A small contrastive audio-text model, trained from scratch.
Model: 22.8M parameters, encoder arch gmlp, encoder patch size [16, 8], encoder layers 8, encoder width 512, text encoder layers 8, text encoder norm rmsnorm, text encoder activation gelu.
Training: adamw at rate 0.0012, 4600 steps, batches of 128.
Rows from block 2 of the audio encoder of a small contrastive audio-text model, named by matrix and row number. Rows with one number belong to one neuron. Each number is 128 + 24 x the weight over its row's rms, rounded and kept within 0 to 255. All counts start at 0. Numbers have three digits each. After the name is the row's rms in percent of the matrix's.
After each neuron's rows are labels from the 100 clips, of 14976, where the neuron reaches its largest size: "lies over" is the class under the peak. Only what is clearly more common there than usual is listed. The data: synthesized solo parts of chorales (CocoChorales). In brackets: how many of the 100, against the usual share in percent.
# u: gMLP up (value half) (encoder.blocks.2.mixer.u.weight, 1024x512), inputs 342-511
# v: gMLP up (gate half) (encoder.blocks.2.mixer.v.weight, 1024x512), inputs 342-511
# out: gMLP down (encoder.blocks.2.mixer.out.weight, 512x1024, transposed), outputs 342-511

u.451 146:128125147127116163146095129124132101142149141095122052119125191165130114120130135110132114120121184148103123132102132107158121146136145055118123145110137151147089147105121146123109116110151187122111119122114115162075136121154108096147128128148146144074131149127156177155129155113134173140152120160154125125134133123110148148148135168143114109143148144147139167099107160124141100135155175115109124122109131123130149127163145096206100156163092119118120138131117115160109148117144108128138139135167103129089120163
v.451 150:169083144112139096144143118141174114118079153137136119135101155122136154108152103122105096124159130124157094161122119123127121138121146083149100155143086152113119183118141106114103091075102139132196124127141153126147127144106135109121113160147136160154105129135169146165121127133108126086141091088114145120102121116146127092103113134197108110120120116143162148090108160133182141133125097107110119133141175168114127107160151110117134150118134140123138144134125128130147114149150129177173118126139086149123120127
out.451 216:103165153108149159161110104134173076116143116111142088135126154168131112140106099069108131109139139122084132124134159138107125114147103078096130146119161107125110133092131140126120137132137104104096084120147140093133171160130119114159101103158137167133141112081126180099117136114152096148084163129169078070153169144101153106119139161108142115153139132126128098152117116177122129130148172119127116122116061129120135176167141142133103163162141065130097149164115168122088156111087128124133102176108116110150140153
lies over: G4 (76 vs 2.3)

u.763 082:151121154142146117115095171093106176165099147128118097124119130070133146068135115114129087160165118123150139112099113159114109134180171072116137115107127125102091129127147112168143114118074118160176127073144131117101122166113162129094144152129111098115132137134158152135142164156130128113162101123159181148130074094129145111108144092145141181090133121097124148176142102100163153134130160125151115109143147148130049091130104117133093130194138148158115131094126138097167128139178134141147147166111119122128144135
v.763 074:142146113129146143116106107081115137169106163072181078175134143118137123099146148151091121117095119123117098115140110151156137167196108122127134157111164128108103173123154115160100136147108122120144101098150115094124106132159146152119138116132134095128151165128109170118137162134148103149140146144151174134153104097081113144110144124156107112131087107118109199151140108129126118118170204087139148101138075066173118114121098135111081152104141132167106111113128152103136106143136123104123177122126115162116145128
out.763 057:111151118107154113132096138113116149114113121190027170094101135125122135101047133077136114064143102098120124153122120062148122120132151085112136053114121145134124138108166118158140105122147133157130119127152117120097159153124118150163129169115060159157101150149094145102113106139140130119152142147137126118122098112135114113132037168116144137114153121154143131152153112124152136142102136155134111135164131143142129109084138149174117116136063128120108142130128164093115145129136119137148132144117129123162135123
lies over: silence (82 vs 25.5)

u.228 109:136131143114154153075117134077082097195108155058136113111105133090138185128117123126121109131159154154136144133159123150159130143171106125090148123136117096105138158113121107123155179108121136152136135126164156122111113129150117115116154136098128126110148134134133128100121108123135132144126119129108110151108123139135146163050151129147166156139169109087141117137125107108139140133091147098164123144156090115131114106137098138106131108116152145156099120115133122104124147138152129141122109147084129089152118134
v.228 150:151177151141119170125117137121154105093152132111102132130133117159093141143118162128129129125085156106124144120144148122159129088106128118101131126109142122156124137128098135092143100144162157113145160135109113147155126101156150161155137115173154094104086133154095107142131152163141122164086121188103101122113154143094164121154123147131125110156113157178136140101161162145122097146115115165134141099148121155097161155117119094177101128125103161099161131137153102162123144100126108135097086141108145073104140141
out.228 133:130143098145134119126129145117089135175143142138173140094161106120149154127135148164155115109093113143185138125139121147126110116110148152111127120131146115170159131105141101131127139099125123166088150143127108162110146118159151173169130128148132114149147105137141116107091112140124138158119094120095203156140128107151132147113124092113130148122138091135185052134142107125098121191101153129111119128123136099166131098101100140123160119105166118172126094114139098162131104165130084084083125121116136126127118111
lies over: B3 (47 vs 2.5); C4 (37 vs 2.7)

u.328 133:097155136134116146102131155094064114134135121111133163128152132150152137149098118156119146133122122143121174126116169137122124104134085147115158087114164144068107115104125145118164180150109109121102112134113127123158115146171120144102104105145165145117121112108102089101115105117148139150093134120138128160158140130076143122138184066105168150126155127089092086162143148134105110101086155149138158140096101097180100112103097140071140093124158126137161069151113118155136133077160139089106160137084176092127140148
v.328 136:081142118126142129125121135112093097149160103108112131155133139146112157096069124152143135138122137156139136131132146140203125128146104132105151096077161114161114120119143141151139176127135124146087072134128123157123068118186121157121109083154121105123154121139131110107152129106137076156100110122149145133138148134103145096150163126099133124135155138109133130139130132157145140132153167125132165109135079111161093108086128135087122107128132100149087110100161112138115177083108102085135132120107153084147139137
out.328 193:113135146102128153148168104164182121125139099105097088119128149145094100132134113107152122123161113127131111118098154104138127136171120107141129150114123140123109165114108143112123092110099154074169131113118142091129118078097102114129131096180127105102140162110129150165147153116118154145132152138140142116108140138119130097151094142134150141150107157132109158155075151136114157118174125121107124129142158169076087134147137082136131196145123134092110143102121127139091137141153108146140098120140125147143143159
lies over: A3 (33 vs 2.1); F5 (25 vs 2.4)

u.572 109:142116154109141146130100141090121139143096150125144139104078175098072146083110115064104091134146115105176140118112129174120146106124142098112125134140109150116111155096143110134149145100114102149130133129148145126091144143145180174098125133116115114132130096161132110080135124127144146125126090128157138132120106110127129111101145106143134149126147097127161134151160124100172106170129143162153099085117152171122123104136140106157125109155137129111137120093127133111151113127146089167139129156107073117155133137
v.572 105:165154124108139134106086128079140149140136140120089163107118147143124148120095180120116126124125166111089144156125146115172115119138154108104106091103131121131115170115106123118150098143150166136172146134137119132123149125144122132138151145137095133098106143171107114121122142179114093158098117172129108162096098132138162140128083155156104094122127148170134166082156131129165110139148110168135151138158152140092126139093122100152117105137117140096153130123129119123077163121145121151131122123104144086129125171
out.572 136:100154143127137143110123119141133089119157118175128163130199116139167132124135101197133155100109138133115142156097169141118103135090102139100100115191111130121161137088044132064164114122178154085110174151124079107129176062111133143138091114136166131118148106134132136131128090132140114167078129137171098144138173137132125128150121094175136130137128132130115107130140123113125121125120138151127133114109106113107114156133121142121100124110139102122154140159094137134087129128114133106104141149119124108128152148
lies over: C#4 (61 vs 3.3); C#5 (39 vs 2.9)

u.498 073:142172077136159131145110134118142136137117150110145161088101096078155100119173109072127166139155120135167124136123112121129137127121122133137134105151097128157077099112189104148129129098137104176175124136103098197153112129104158139133133155102124107127131135133129083130097132071162187055121109120162155154136109123179117130090124080133162107146132115110168127145136127131129092144166146101112096127129139179122152132143153104177131101098107119129150126123132103083159100113109102125133129119093108132177173119
v.498 083:112117135133148123121115130078089165166120113134116138129112149166143145096112106135110107086136128148141107161134111144174138160172141123100142104120153172091069118108147105189147143126114149153149108094181128123135108136133129177112131155117064150149107161119125137084095123154129128132131130120160163129118096130104111114115101145121132145110137128135112126164149113112196116109108178136142131139151127115153075103105122163125152149153122143188079134126133139095134153141151081126141132133118126139126129110
out.498 020:106163124146172126142160094127144147134149145162108127118154133135089162133139110118119154121132116137085145123136108099094124161127130178140091117109109151125199123125155093156125143098136151134126155131154129086127129095078116158183143116060123143161136130139144144110110126133083120118152151140122085091117137110164141127126135132121144119095146125144147123112123146118109121104115085131068151161147119155110119147116120141123172136131132152146111116157100094120111137148110135169130154127136103137160122095
lies over: C#4 (63 vs 3.3); G5 (31 vs 2)

u.490 084:158128142140169143129116164104119181154094115110147102139072139074116131133128120138167134136135128126143132158098131132136153129127164131123135149078136131136141133140135128161104109112134104188170151146075142150118097120180183128081111164142126125156132111136115097125144122139131137108132093130092099155082142109103126132082105148148150143138094133106137117145156127131161113060113126129125086074135171189161128088109109165146126144136126153130137111082158098090165116129161103108151135143103123136145132156
v.490 070:151095112098123114122090166124144109132123110134129167143115096114142133075112126105106122147113067139112170160087088162154160152164099116085154131120097157142137154113137108134130133121114123121125127111075115130125125135166144111116097174139120099152086133139118101121119122126135126138128098124124152143091117121115165119152115113131125145109112115071113137139143115110190163119123135129139127062081124125134104148157132136079126114127133125155121097132143116121138166104135159149159115134146099125138159193
out.490 057:131172123118163107150113122135167133082137111167044169111121148142096154121040169091169137095149136132081143159165137059146129109153139119123139087117145132150132130150108138149122146126142133110138122145105126106109122162132130095154132125124132165133095104148049145113130153154096125128161146136122107083132131121114137143135060150106139124133185122161142122102127159146143115142115107164124118142161128131144147133119150128160147128141061126123102118116138117157099186134124112138144125134095186102157100142
lies over: F5 (28 vs 2.4)

u.549 147:104129107140116116125125135125116157097131135138173129150149134130149141142144134119139137184137107155190148122097151147131155132120124146105123109058149143102099102080160135164151152137119097118102146107122178154129088141127130132087111139164161143127116129107131112117142097112126145131096129147159130121129112103081110098149207080123094203123096152080127133142139143164114092105128164156111127130133091144151106127132108097130161088131192136164099091152105087144109104069109140129137161122111135105119131126
v.549 142:150165097176116113127150115130139117127145138122133127107118098083145097152137110121118142118136139145108133111166129126084145099119137167137120094120141075121170101142135130171125143152138099126119103143128139111165132121092133102165159116133097143158143098072134127136125154109124139100127163111100086080121138156165131134099139135072158138122120161106138088148128098148077126108148116131115127144128127135108141139096094144127155113102175136123144160128117102079122096154118159142099173097099144127170132096
out.549 218:124121141114136115131121134120078126111185120134128172140162113126153107163132121137143179148082127137163142175156129094153134139072099175155118112144102146103064093112118141120173151147160105134111142156137140151131121135142141167101125139097150135153115098138098100105134123106122104131072147126121148167166115112105135132128124103121087101112138099107116090129139137140111090124110124149070127120157113102177174150115139106165164078086110110156135097134130125133138140107107104112125144144108176116117140101
lies over: A#4 (97 vs 3.6)

u.267 099:175130123159128117110117175120092149128094174101182167124117136042130113130143126099151119132126117142157154099096099148136143131112149139115137137115148112100143099087138080142137136108148098174138169139111111155113120155142177094107141153148127134136119131145095104106094094136131148093151067120091158175093103103143139117116144117109115155120116115090160101113163128117148112115139114128144117136113155148148124117145126113181151089108167130161154087100128096106143090139138130151134118127130127115122165142
v.267 108:108144094110146140105087168080101160144136120115093170108086130085139116095074108101133090131118126102141144141092071131175114113139144088095133096141122122124114139082117149139134132123135162162128115107105081133078149172151135147131150173138113099126113165152123110113124114101132118123158087122154170174097048085115123135111075132142137124113137084121188134117140124079160123148123127137104132115162174174148082085113125129184141107128066111118138099091149122077114148135168081132148158165128122124166136140
out.267 108:140124136130137095148138110171127143119132119159099149110149157144123139126112140145096112117096095110089090130167148084108097132117110121135131110121109111086144157167140130136076113120138137113146107170159087113177153133092130146141152140089107164168149156146152123126091146120104120088131147083120116117151119136170071143134085131125122102108134093143135107109111117087146103119114084143123135140135124102156147153112138155088153145130077122149163134106109155125101116165122150123144152121135135121095118110
lies over: C#4 (100 vs 3.3)

u.536 096:135107136121171112119094144110101147161086145080146090130096106104137145127144095177086141117147129147161127116121093161145116133176111134120153153119137140104149131125157111150132126114096108159107109121131136121093094174152167129092096163110107104136141131145161115122135097139110096146128111101148168128106142112139119154085182089153124169150158129114145133151117093120163122105130160115142105118105104114181110144148108160113114105129138126198092122120148128103179087120182094122128131146154112134155114135
v.536 081:130124117111144141144108129121109135168100157095147137124101169090170126104111146081111127152135128135166148127126097137153107170124121119106123113120116140132111111130140138171146125110146144192124114142137085199095126141147120113067121127126139113125101172170119120119150131102126122105164128157136155133093076096150082160095146127205091140129119116125149149094116150085148113141145179123150131127132168113116087081138124117143140130156099102124107161098174123120116109119156096205126154145154100125127133173
out.536 072:107129164091221163131133111154123087166113139147102119167104131114090164136105103132120109117153131148093123129158159090149136151145116139146124141128123171101110141149109137116130117111153174107121081095155125069126122136125112163129134136124142105118160120157154150125158147126149060122159140129127064092128140149131095136138118129165129123160151149148137165132122127115148126131162147113173145143121116100121103149131129146082051142114111108133114134122138166135098149114135122134141114150125126157181119115
lies over: G4 (55 vs 2.3)

u.721 091:149119152127193114133097127139145185131106166106153122115087102097096157120143156133161120156104114133152129144113128149089121177141161148126126185092140134133122142104130126152108120125119092177172131125093117153139126154167179101084127181131149098134119108128171104151115108138112151122139125131124139153126116112123118127108121092156128167117074108143128172125144124115185110100140139122135102114144137141120103100121102145142136112110136159157145078074152137111155107120148103140121149111094126121154113143
v.721 083:112155090133134114099145135136107100148126125130123151168132124115147140106140118134136158173094095152154166148109106144115137149121131115089122126106117190140138126126120131120144136151113136133124135123110055129113085099174099138091103124141134124149100175151133077098127126088141174147125086148122117145085109136125096119127136069146122141102081133110092144070169152115159102122148174175120141126092123143130068130131120117106105120073139140164132099139128114112117133109147150095151136105126116106129101152
out.721 068:131161122105130092142093095117177120075134124144050169133114147148146152126041161091159119105130151132079142145165143074157124112141118119110133086131141119125127144150108145140097135135161097103139118160117123119115132165149121104151127125152137150135102092135052152127119148145091113126140143132111128089139145163117140146125064164113133104133151136168138131118130123158128124135105104156127128129160120138147175131088152107179160111139048115136124123127141134138101176125132097141131114145096163089168089141
lies over: F5 (27 vs 2.4)

u.685 084:141121141090128142161112109119080169118112140063144098129114104083095130136153121135147145136157134151188130116076118181115118139125125118153123124123098083119155084130129114155113179125151074138155150140091139115123147138152132115072153151139177095121096142097128103161134131164116127127130084138118133176111116133156098124131122091156090164171115116124123125154145140128140129111145125119116123078161131150125126097129095147118119101154134124144122116052150118086113133107124092132171121114119141094144167145
v.685 080:127122144120142120134138110084132135152116116092151136137123157131168123130156107119093110132073138132135124086112117117175128146158122125109134125124120169110106186131083139151132139117144123160105146126157143111111103144159116131084143109128162084121141132130143107107122137160162090160118114131126166164141117115096128143117138127144086121112142102091080148162143136107148102115157176088119157139155077075148099136137095163127105114137138111136109119142120169133122159127135155139137142158150083155138108150
out.685 030:122210126131123141127108166107151090121147101156067133111120133145143144155060113103142103105099144110121168159153133015110118137137118135072147081151124123086132144102153127121160121129133120091132153153133101093128146134138137118157096096116119189140118132130056159101120130133128150115088130124141075095146144125142145138127082173097146094118135139141146112118134160144137105143136114175095111150120134133124146128122123141200160132098056138138116117140090155147089169134134142098106152142107170128152131145
lies over: B3 (35 vs 2.5); C4 (27 vs 2.7)

u.472 115:106115087140082115162136152092122107138140121136139125101144099148138133139105135128158109150129139143129137098160121150081106124160182133100151112119144098139114174130129078159134112137093107113149138129107111151094106108109145099124124124139111135107156154114138151149053182114104149125131112112122149136119117147149114136126150127098159125110138102123098116109128165119140137157096130122151120103112120144116144143149127126141134107140115172116129136138112104164133092196150127119114124117123130120109148136
v.472 120:114133102151111084138163173126123140127136135154136131110151128125149136103152119146158141162121100135163099140100126112131147126106134135134137119141111141105107109155150130128155157105098106131127145157116111137142108158148140122120152115097129161129133102120139115147110082106066109108122110090140126147128117058134124131114138139126124100106142084107138083124128186118157149078085117140103082169112150133165145080157141101125189086133129165123109102131081110152119085129162116105122150116121111139113157129
out.472 157:091190097157114149094181138111069129163139146128148125103133125131132129166120128158121134182104117151127147111146156139088124102131117143081184133113121124114107119161100159135159158126133142096111114130138125094138142131173120144115115085109182143101181151125103152115136114147110131161136100120135084111119151132120133110129155151078146146134192145073173101156136159127101114138109129150150108146075113101137127119138115127149129108150127116115094097130118156172116105106126100099127128175089145120137131140
lies over: F5 (54 vs 2.4); A#4 (26 vs 3.6)

u.218 101:127103153116181133122118160118093161170097156119162106097081131113120164092131116106071118120138145128164128128102121168113149117168135081137143161150061141102108150125160113130143140094111117143154111095132161112122127151167181096094142120120120140114145125158160123133151101146085129128136113127138123152127124083134150132105175094171148159118118108106129123178106127106167156111130159105139087117161138126147098085133124135115126146173147120161099118093117127130147109118140113136112145149118122116148133184
v.218 080:090113127139181128172157102095124104170125131087153083163129135135129121119111103131093115156134125147131139082140165144150112112175125159118144149089161123079093123133163111154122167103091146158094099119151171095132110152155136157110122104117131109124139164128138099108125136101151109109134141130136142102139134100110112144105189111136150164130166126101113163166136106136138103095144175078163160134143087115141110117152083154113106149143120127162111102146139147109153125125118113108101143151119121139156117127
out.218 078:156084126124160118132141149089135099140118163161126142121134128122103155142128107153080155110120133109116116135110122099145130177097157126129122131109119111100136150125120127125109110122080155127106140143116131074137137107128103103128156158101121125140137122151131141104164111141135096103119099107147067149130114119145149127099149143144150125083119110110129149111123129103162135086150127114154131154146137138117137131118121131074120118127140156115128167176103162115104130130113161153141131154144108146066122105
lies over: A3 (32 vs 2.1)

u.172 085:142099110122125116113109119106129179157090165083136146111092105096155121078130104111151138139156141132137121153128130146159117155161138116149139129089112137092124136103160077142152116101122124209141135111150111137116108151143150133099155181132110131113147119153159107121101133140127144098189113139137139160084122099146134122084132116150109184117158102110134153172145161130138100124136162103174099147165154166155083045124102155142164142148131104174088092096112122070121129117168133133159163123114111135155126145
v.172 071:146136163136171122162138100140115090124121147124154094164099139153151146113145103129092118155145138187139137097147137143175155147162137151127111142106166159078084129143179108162144182094104143167120065134164152113116089115140133143100114146113138115125147143134135151119116125130154106118104132152154192127133107101153102137101181111133101152167163112135121146133146116153140123119121186127136118128162146078151086126138123147117107196131149122130099112128145132086145127130118120144153129126104113130159100117
out.172 052:118139115101144112125088127103127165117130116181013166089107135130117139111050129085138116076143097103108126161104116056148124134139153115119162052100133129127127127109157117163138123116129143155138124120153126134102157170131125139181122153122078153142105141149086140091106113148125127121152150142131130144124089119125118116137022169118134131106147118153139128147154126113154122141107135167126120113174136125168110094096138154167121128140055114139107119120133162092094159126146116116141145150127149113150137135
lies over: silence (100 vs 25.5)

u.638 062:119079113180157138120098153158159127175147129114154199121132091096133125166133134100142119164113152134141154136152115140118153121144089114169158103155033128135167106132151118147135122128105149171148156150120138141107122106144171165101155118091130128174118126141105122102104138145098134109092140103126134122107119139149126140123146087137150129138150121090153164125119134098108135130061128153144135060116118150123144149080123108113119107118170148153094141138128102118123055133119089135141101131135112148117122146
v.638 067:104120117101128137169126135126141095175130117113176126161084150122140127122171087130095131151153130129143090149136117154157124161147102127133115175078138120132118137110108139168135155114101117168137127135153154154107080164158145125127100135139113101117127154149167158171113143156118077127084124096137136126132110103157103115130151119174096183106169108115134145130090148116173128131112138068137106102140132152123107094160122139079121111133174116160126119105139147096151107129143071114141128164115125120168080131
out.638 016:103125148147117162116134107141117149148135103173115121171137109126082132136075112103127170152161121112140129151120112111107100163157101173123131155084145158097158105164122075128122144140097139128130088138145112067113131096110116149151113102118095168070111116086114106127089143163143117141107135113116188088107114139120151118172147084134121133123161139148085088135113168102138177111131144162158119155140125122141103161156140093046131108160113137148111149135150109149127144137153143146134128137108199094149159114
lies over: silence (100 vs 25.5)

u.29 095:132144122143143123101103154108116140161072147125149141109111121074150142121129130078103134151156138147157105102153129172143134153193151118117137122135125102103139137153125095147175130142105117184164104095126116118106107164145116126065132143118141132127117137144116107156127135141103105118138082100130134122120117090145105123089124104130144155093179111113142115136160153115158124084081149132156119131134152116173093088160095148103167114136112124162102108085118129071151100119161120127157142137115140155169105113
v.29 076:120087091119113145117132161104128162113118140130155131095127171090127127111125124137095123174152116150138160155106088174143127139157147121126116165135139175139122129149118098149161114116120150131141176115139117147062131108143165125084143153119142115126112165140127174058117154136138147123170105157126162148109124099108125132084180131159125113102135099127148124105140160080152124143084145141157095141127140138113104081120132127152118156173133141116094137113165153159140121117103110157190120162172087153097129183
out.29 061:100131118115156124121111134125091153136163142141051167112130154123110136069079178128136153106157131129125111175117100097174146157105149138114129070088136138157151117152113151155138139109129152142114149110111128107112142117119122159122130141101074131148144172167108140088134115111106131155172154147155112151133086098130091154106085144138118108130158116137146100127105119117134135123092137123132122146172138145149116101064142122137125100137116131134113131080141123130077175132134116121149147117111130094124120123
lies over: A#4 (26 vs 3.6)

u.635 097:116075127080168105127147129115146156132082151098158077130083114143125152103129126161136134127172102095143094160112136138097125159181130148117172151080121158152111141164160111128108113093097126144160131098146176133146090126150143122101116132099116148150156130125149084140133134143082144124155156097133148114104089091132084123109145129163085125100115125114125149142143148155137139059118188111151101123174119113147092080139107114093086157157141118143104123082123115131163099133144125121144128107151112138109111159
v.635 096:100088111101146125150109161122144134138101152118106116134085141126165116119134142133132139148122129155146097158121126134146118152194153118119183132100170164156111133165135129149113099114118164134150126120141121171085137133172133136085113144132147120086128166167147136124098148125109127134153114139123165129105114088109085130147098138138122109135124095157147194098146154108168104122130168143150097104122147098150082074118135131136092139156087137135113094133126161124160124120140106132150124134123098151090115176
out.635 057:167146121162093117122140125098103152116086121195127145111147125112121121161141120166073116087105116114157129087124143124088104140162124131137115128142105124120126107122095132103125115132160178126130112129152079103164178094112121127140131122100123130143099128060102157094151118127157162105134138136139064118138116139131114164105101127087133109122093139107116160139169123111113101114150134130135143144133137111107122174112125125140120129127151156133156138160110161103146130113124189120099128116146131107065127110
lies over: B3 (51 vs 2.5)

u.634 082:189114141124184132152100144115080183177104138106117122112091127109098161135151128124114112130141121111153120131135136126106152137133169122134157111088131117127124125138163092113157140099113135150152104117117102118130112199154123127106126162123133102153121166121126139140088123135131106097133120138123162164096081134136131134074140157115139162140125116103124160164144112091164129136125157136113087110166118138120102070130120133128117131145133114141141135062146115109126109165133113114165136148123121087158151157
v.634 083:131071146091179129136111132078086150148081178132120146119078130129133169095088105090086103133137115095133110125122102110161139157173151090130136126113110158075111102096147134127147123122139158159110086112182130109108144149121104162108140145109099108112149150167097104103138131126148140114137129129174166138138088111119144124097112142131120161108133083121111175154125078082162115101169156108150165169164119130118102103109110162134089118157074125125118138139143140094109161145132126131105172178141144149180120135
out.634 061:112146125115149120118109133108123179098123094169074162090102135130112166115088131084138114084145095107148115163111138099131128123140160078110146078104133135127121148099155089183133120111134150180156137132161113126101143172119138168150092173131084146145091133160107139123107099173128128113158113149152155133116082119128124119146045124122144162115162098139137104149140130094154109135085129174138111105139121149157107094111132159145143105172094131116116113103130125105127140124146104146151139124115132153154157134
lies over: silence (100 vs 25.5)

u.343 084:130137109136142124149110169096124145138095144101134125104053139093169135136125123108107108129146095136155129125128123145115137183157156100135131114110121136120125133111161124163107113110127095135138131097120148133081095148116144147107136145129108129155121165102113118187097114163131158126174117143117160136125086111104107142026135090134149145121130127119153133146179135120157127128099126149120122107155120107153119062118113148148107126160145134157119119106124121102141085137172163139156123127156123166160103127
v.343 074:131131127106118125107101129125119131158114138142131115108152110129145159083137121095143108087091135092130143150116103156156081160156110107124164124131162115149162138109176101150143098116111112170148105120116148141125138137176152161117106158131131136161096151155163106134100137106157161135143063104131168142089158134137163135132102098158132168132128104116146173152172098105153128157148155138140086086134125104100090108126160143120127126116133108188132102117127116084179122099124138137131129130139154120155128126
out.343 030:117129104125127133124117110109106144117141144090132142110138121108109130095110116169104154138144144133110147140130110140198099150129132085103124132057159107110156129144173134138105167149137134187092113111118124115099123188118132121112113161114140145146136155126087099108134104111125111122137108155107162110131097116103146139146147097100133117143142099111139103105138109109136096123126125109143175125166121132157153147101090136085119096112131105174111136105119098119138170095107157178141145125106134133151138119
lies over: silence (100 vs 25.5)

u.2 101:094110154117144129145117124099109183138126130117172106138117126117103170119147149140134157161157114142144149150092139153161118134157124136125170128089162143088082119105138117124129156128105127120126127094151152144108059169168133150060133152133146108130110163109131111087123114132100118118120131099152131135141126107088091129135175109109113150147127098086123114155112118127146113103136173080171133105131096105132075096127081140129133110164153103134088089107116096126144133097144098134126143155105135137137129143
v.2 099:101151140104108157106087137116098117125163150102135122141128162161101140144083121117132127139125138152120150124167159162128110145138097162107156099103161109145139122111153135133128187139162127117109066114150125179139089155196155152095108108162151133105129170147139122101139121122132125162107111156123141117143136165115103093167131124104108160152160158138126125133145150126108126155107154148122125113124086063175112121095120119113101150151130099182119092106145098156162153098108087100135097140119153095135148150
out.2 092:142125137134119134126158147156193107138121184096114105120135133118108158133143131158090157099149138122152079112098180126152122161159138121149145132136120138146119153130116156115114106136096132090179134098127181095171124073119119085110159109145117125101136116089121150176177158130135143135117149131142107116133154136113163127112083115162158138120121134133104172159088133155121156100191106123107110146200149160064120125118123103115122140144152172101140147106120128124105152130122168159104117105108144124088111154
lies over: F5 (54 vs 2.4); F#5 (35 vs 2.3)

u.43 137:111117191095136133162146117172154157101138106140147128141142147141088147127146090141153147143146069142163125175072124115077111105098123152140128158140123169138121145112133113112143136109085117120133164118122152086118089155114129140112089137142122149139142122112169153143141080132102134121118145097172102111150123127108095091145153075130089149136083120104113123131132163156138140108106151143099140130130128172094096140164144100077139130113141112140109113130088108138128127121124128131120160105131126157126126133
v.43 149:112144114127120117118155123153104117145130113113148145117119133105112112132060137084158155194174113189136151137161135157127177121164112142140144113116137110134133091119181132163143179136124090136125072113113133162129074121147117147108119090143126107134126160132119102126105125121146120154143134146108156114092123128121112098140151107116124154135142166099121125096173157147098173143107136154129138113137107109157086127094127135102113141121156108131114100107166090103132110085125106135167120108120132117156129166
out.43 206:135097138120129136145173135131116122157129153107126108117125149103121150145144090140114138145132128103171103137087175119092115142149140146152173123094116146074072135130138148107133124133100104119165113125154133079150114106123157149110112124131135142131158129119112122116135124099096139131114119112141083125142131133117122080098109106127128161111111114094141160207079131147121098123180117134090116137128143127123104104136100101119186133105120136136154095102105174139129126120146137117126162117095163106137149107
lies over: F5 (40 vs 2.4); F#5 (34 vs 2.3)

u.485 085:129057103147151133118111145101124127163118146149154116113059130067142111128147106131133118143160128120164138134142106176063137127169120106118143108130114126120141094126179066159150124099124104161159123122129128127091135165136149149103084168112118117142132195172154090133105137127122138126167077104133124151148109101151098139095143138128143163142146116075172138151151124119152126145112169137163097122155146138155066104110117125153108111177150168154116121087119114098155101159117117150133122146110127158132133143
v.485 088:117107134105130163112129161097122104154098130097151154129069162087168104117104109136107126183110138131143142140101117144173138132167105097116133156112145166161093112119123151138137116111150166147120133108152091141115145136163131134099098150131142089085146153165141078130132109124112153117130101170156187175134099075137155158108149108170118095137143119079131147123119145083129121151132161117160160134116122144114094057142110112144119125143119097114108139130155132097127132100163107133133123165156130135155146182
out.485 024:117164129114131120113119152108149171110095107142113145081104139135131165111128121057141141078122111140099131161111098124139129089136192139129137119119123130099106119124157111162108124098124131161114147109091160174121083183124160129149125169133089128166084125128086155125145113150148133133142149127138140144149101108083149135130113120113168161088167100129112137126135116106162135121108133137121101108166131143139123106123155153139170098152138121139106102108139151093139127159140112104124138129125151101134147121
lies over: silence (100 vs 25.5)

u.448 106:154108140119174119137132139093079202179082158126124143109095097121153136127109110103133129108144136109136102139116092151152127128181155124134149110096136120131125137091189093172171151088102081173157129097170129107133136144126140118097115143105095121138121154149116129105112106151117124099168106134134156145116099089166122142083124131103145134126127076140131145179143114115140132117118180122157109118131118120142081078113098184145111135183129115144098119083130140103154132148160143140153153143110148117170141143
v.448 069:123112117125146108139139129090130163155124156089175095146110144127182117097136124112115140123133165124131125120122117183107132122137122150105171125127112150134137129116148101111162150089099109121180138126120132141121085125141159102096124147109141138097174160141139123121114124142115175120120129107160155151141115119103106099109131100156152139158137134110156134185159115122152097130091132121149086092129171139140120107157104100201145117170143152113106101127110147156162112132143067141148121168118120144175153169
out.448 121:124139122113145105133093139102115160117121117201023176098109144135112135111032127090135114060137109092121117146111115075144119131140153109102145042109128131134127133099157110160141117114137134154138121126155119129099161153123121147180119150123073162148103143151095156093107114144137133113145137155139125129120096115141117114137000175120134141107140114151142129138156120122153125125107140197123108133153127130152120106077132153160120123154056121142120136119123154100113145124141123131145135143135129121132130142
lies over: silence (100 vs 25.5)

u.322 084:114108138165157116101113134100120169171147147102160117121139117092117109111158138123158114111116121120147103128101121173135143130122113144117129149095145127133124105104155105120095142121097129171116130137121128118094128176116172106080133143111154101105135166136141092105158107113130129120156112133131140136151099118131119165101158116145149164104149091105135124151143103106146127145114126076159113112134164130148086075143086178153109119158144124139102130100138162098158081126160081157102110131122082156150124115
v.322 113:103107129114111128097084177072131187145135126120114164102132125122176145081107120122116124135103138114126144151072093144173126139131123078110127109119136141106084139105132115119156139158121146144137152106130085147105130141175109118104122192133127104110121151194120099100110100159138112163146093139143163198125073076104146130123101130152112123101160098095139135120136122091211121131104153127133143135108135152163125077125146142134123115170092127121108121115152140111105142111175106119140116154146104110129150195
out.322 028:141117101135154147112144121154139146188092140148148103140070114106113105116160123130101084154144074152133120097135037161065145087131137166154141177103128134158151125159118104152107117060155160145141131127124120096082108129101127133153121151121118102123136142149182114166111122143102125133181103127110181087101129114178096144101136085130140152130130131114145120129138137120132156141095092113136137152080163150133118129127135124073104114110145129112146110117121115101114102176160131137141132111116101172169123110
lies over: C#4 (70 vs 3.3)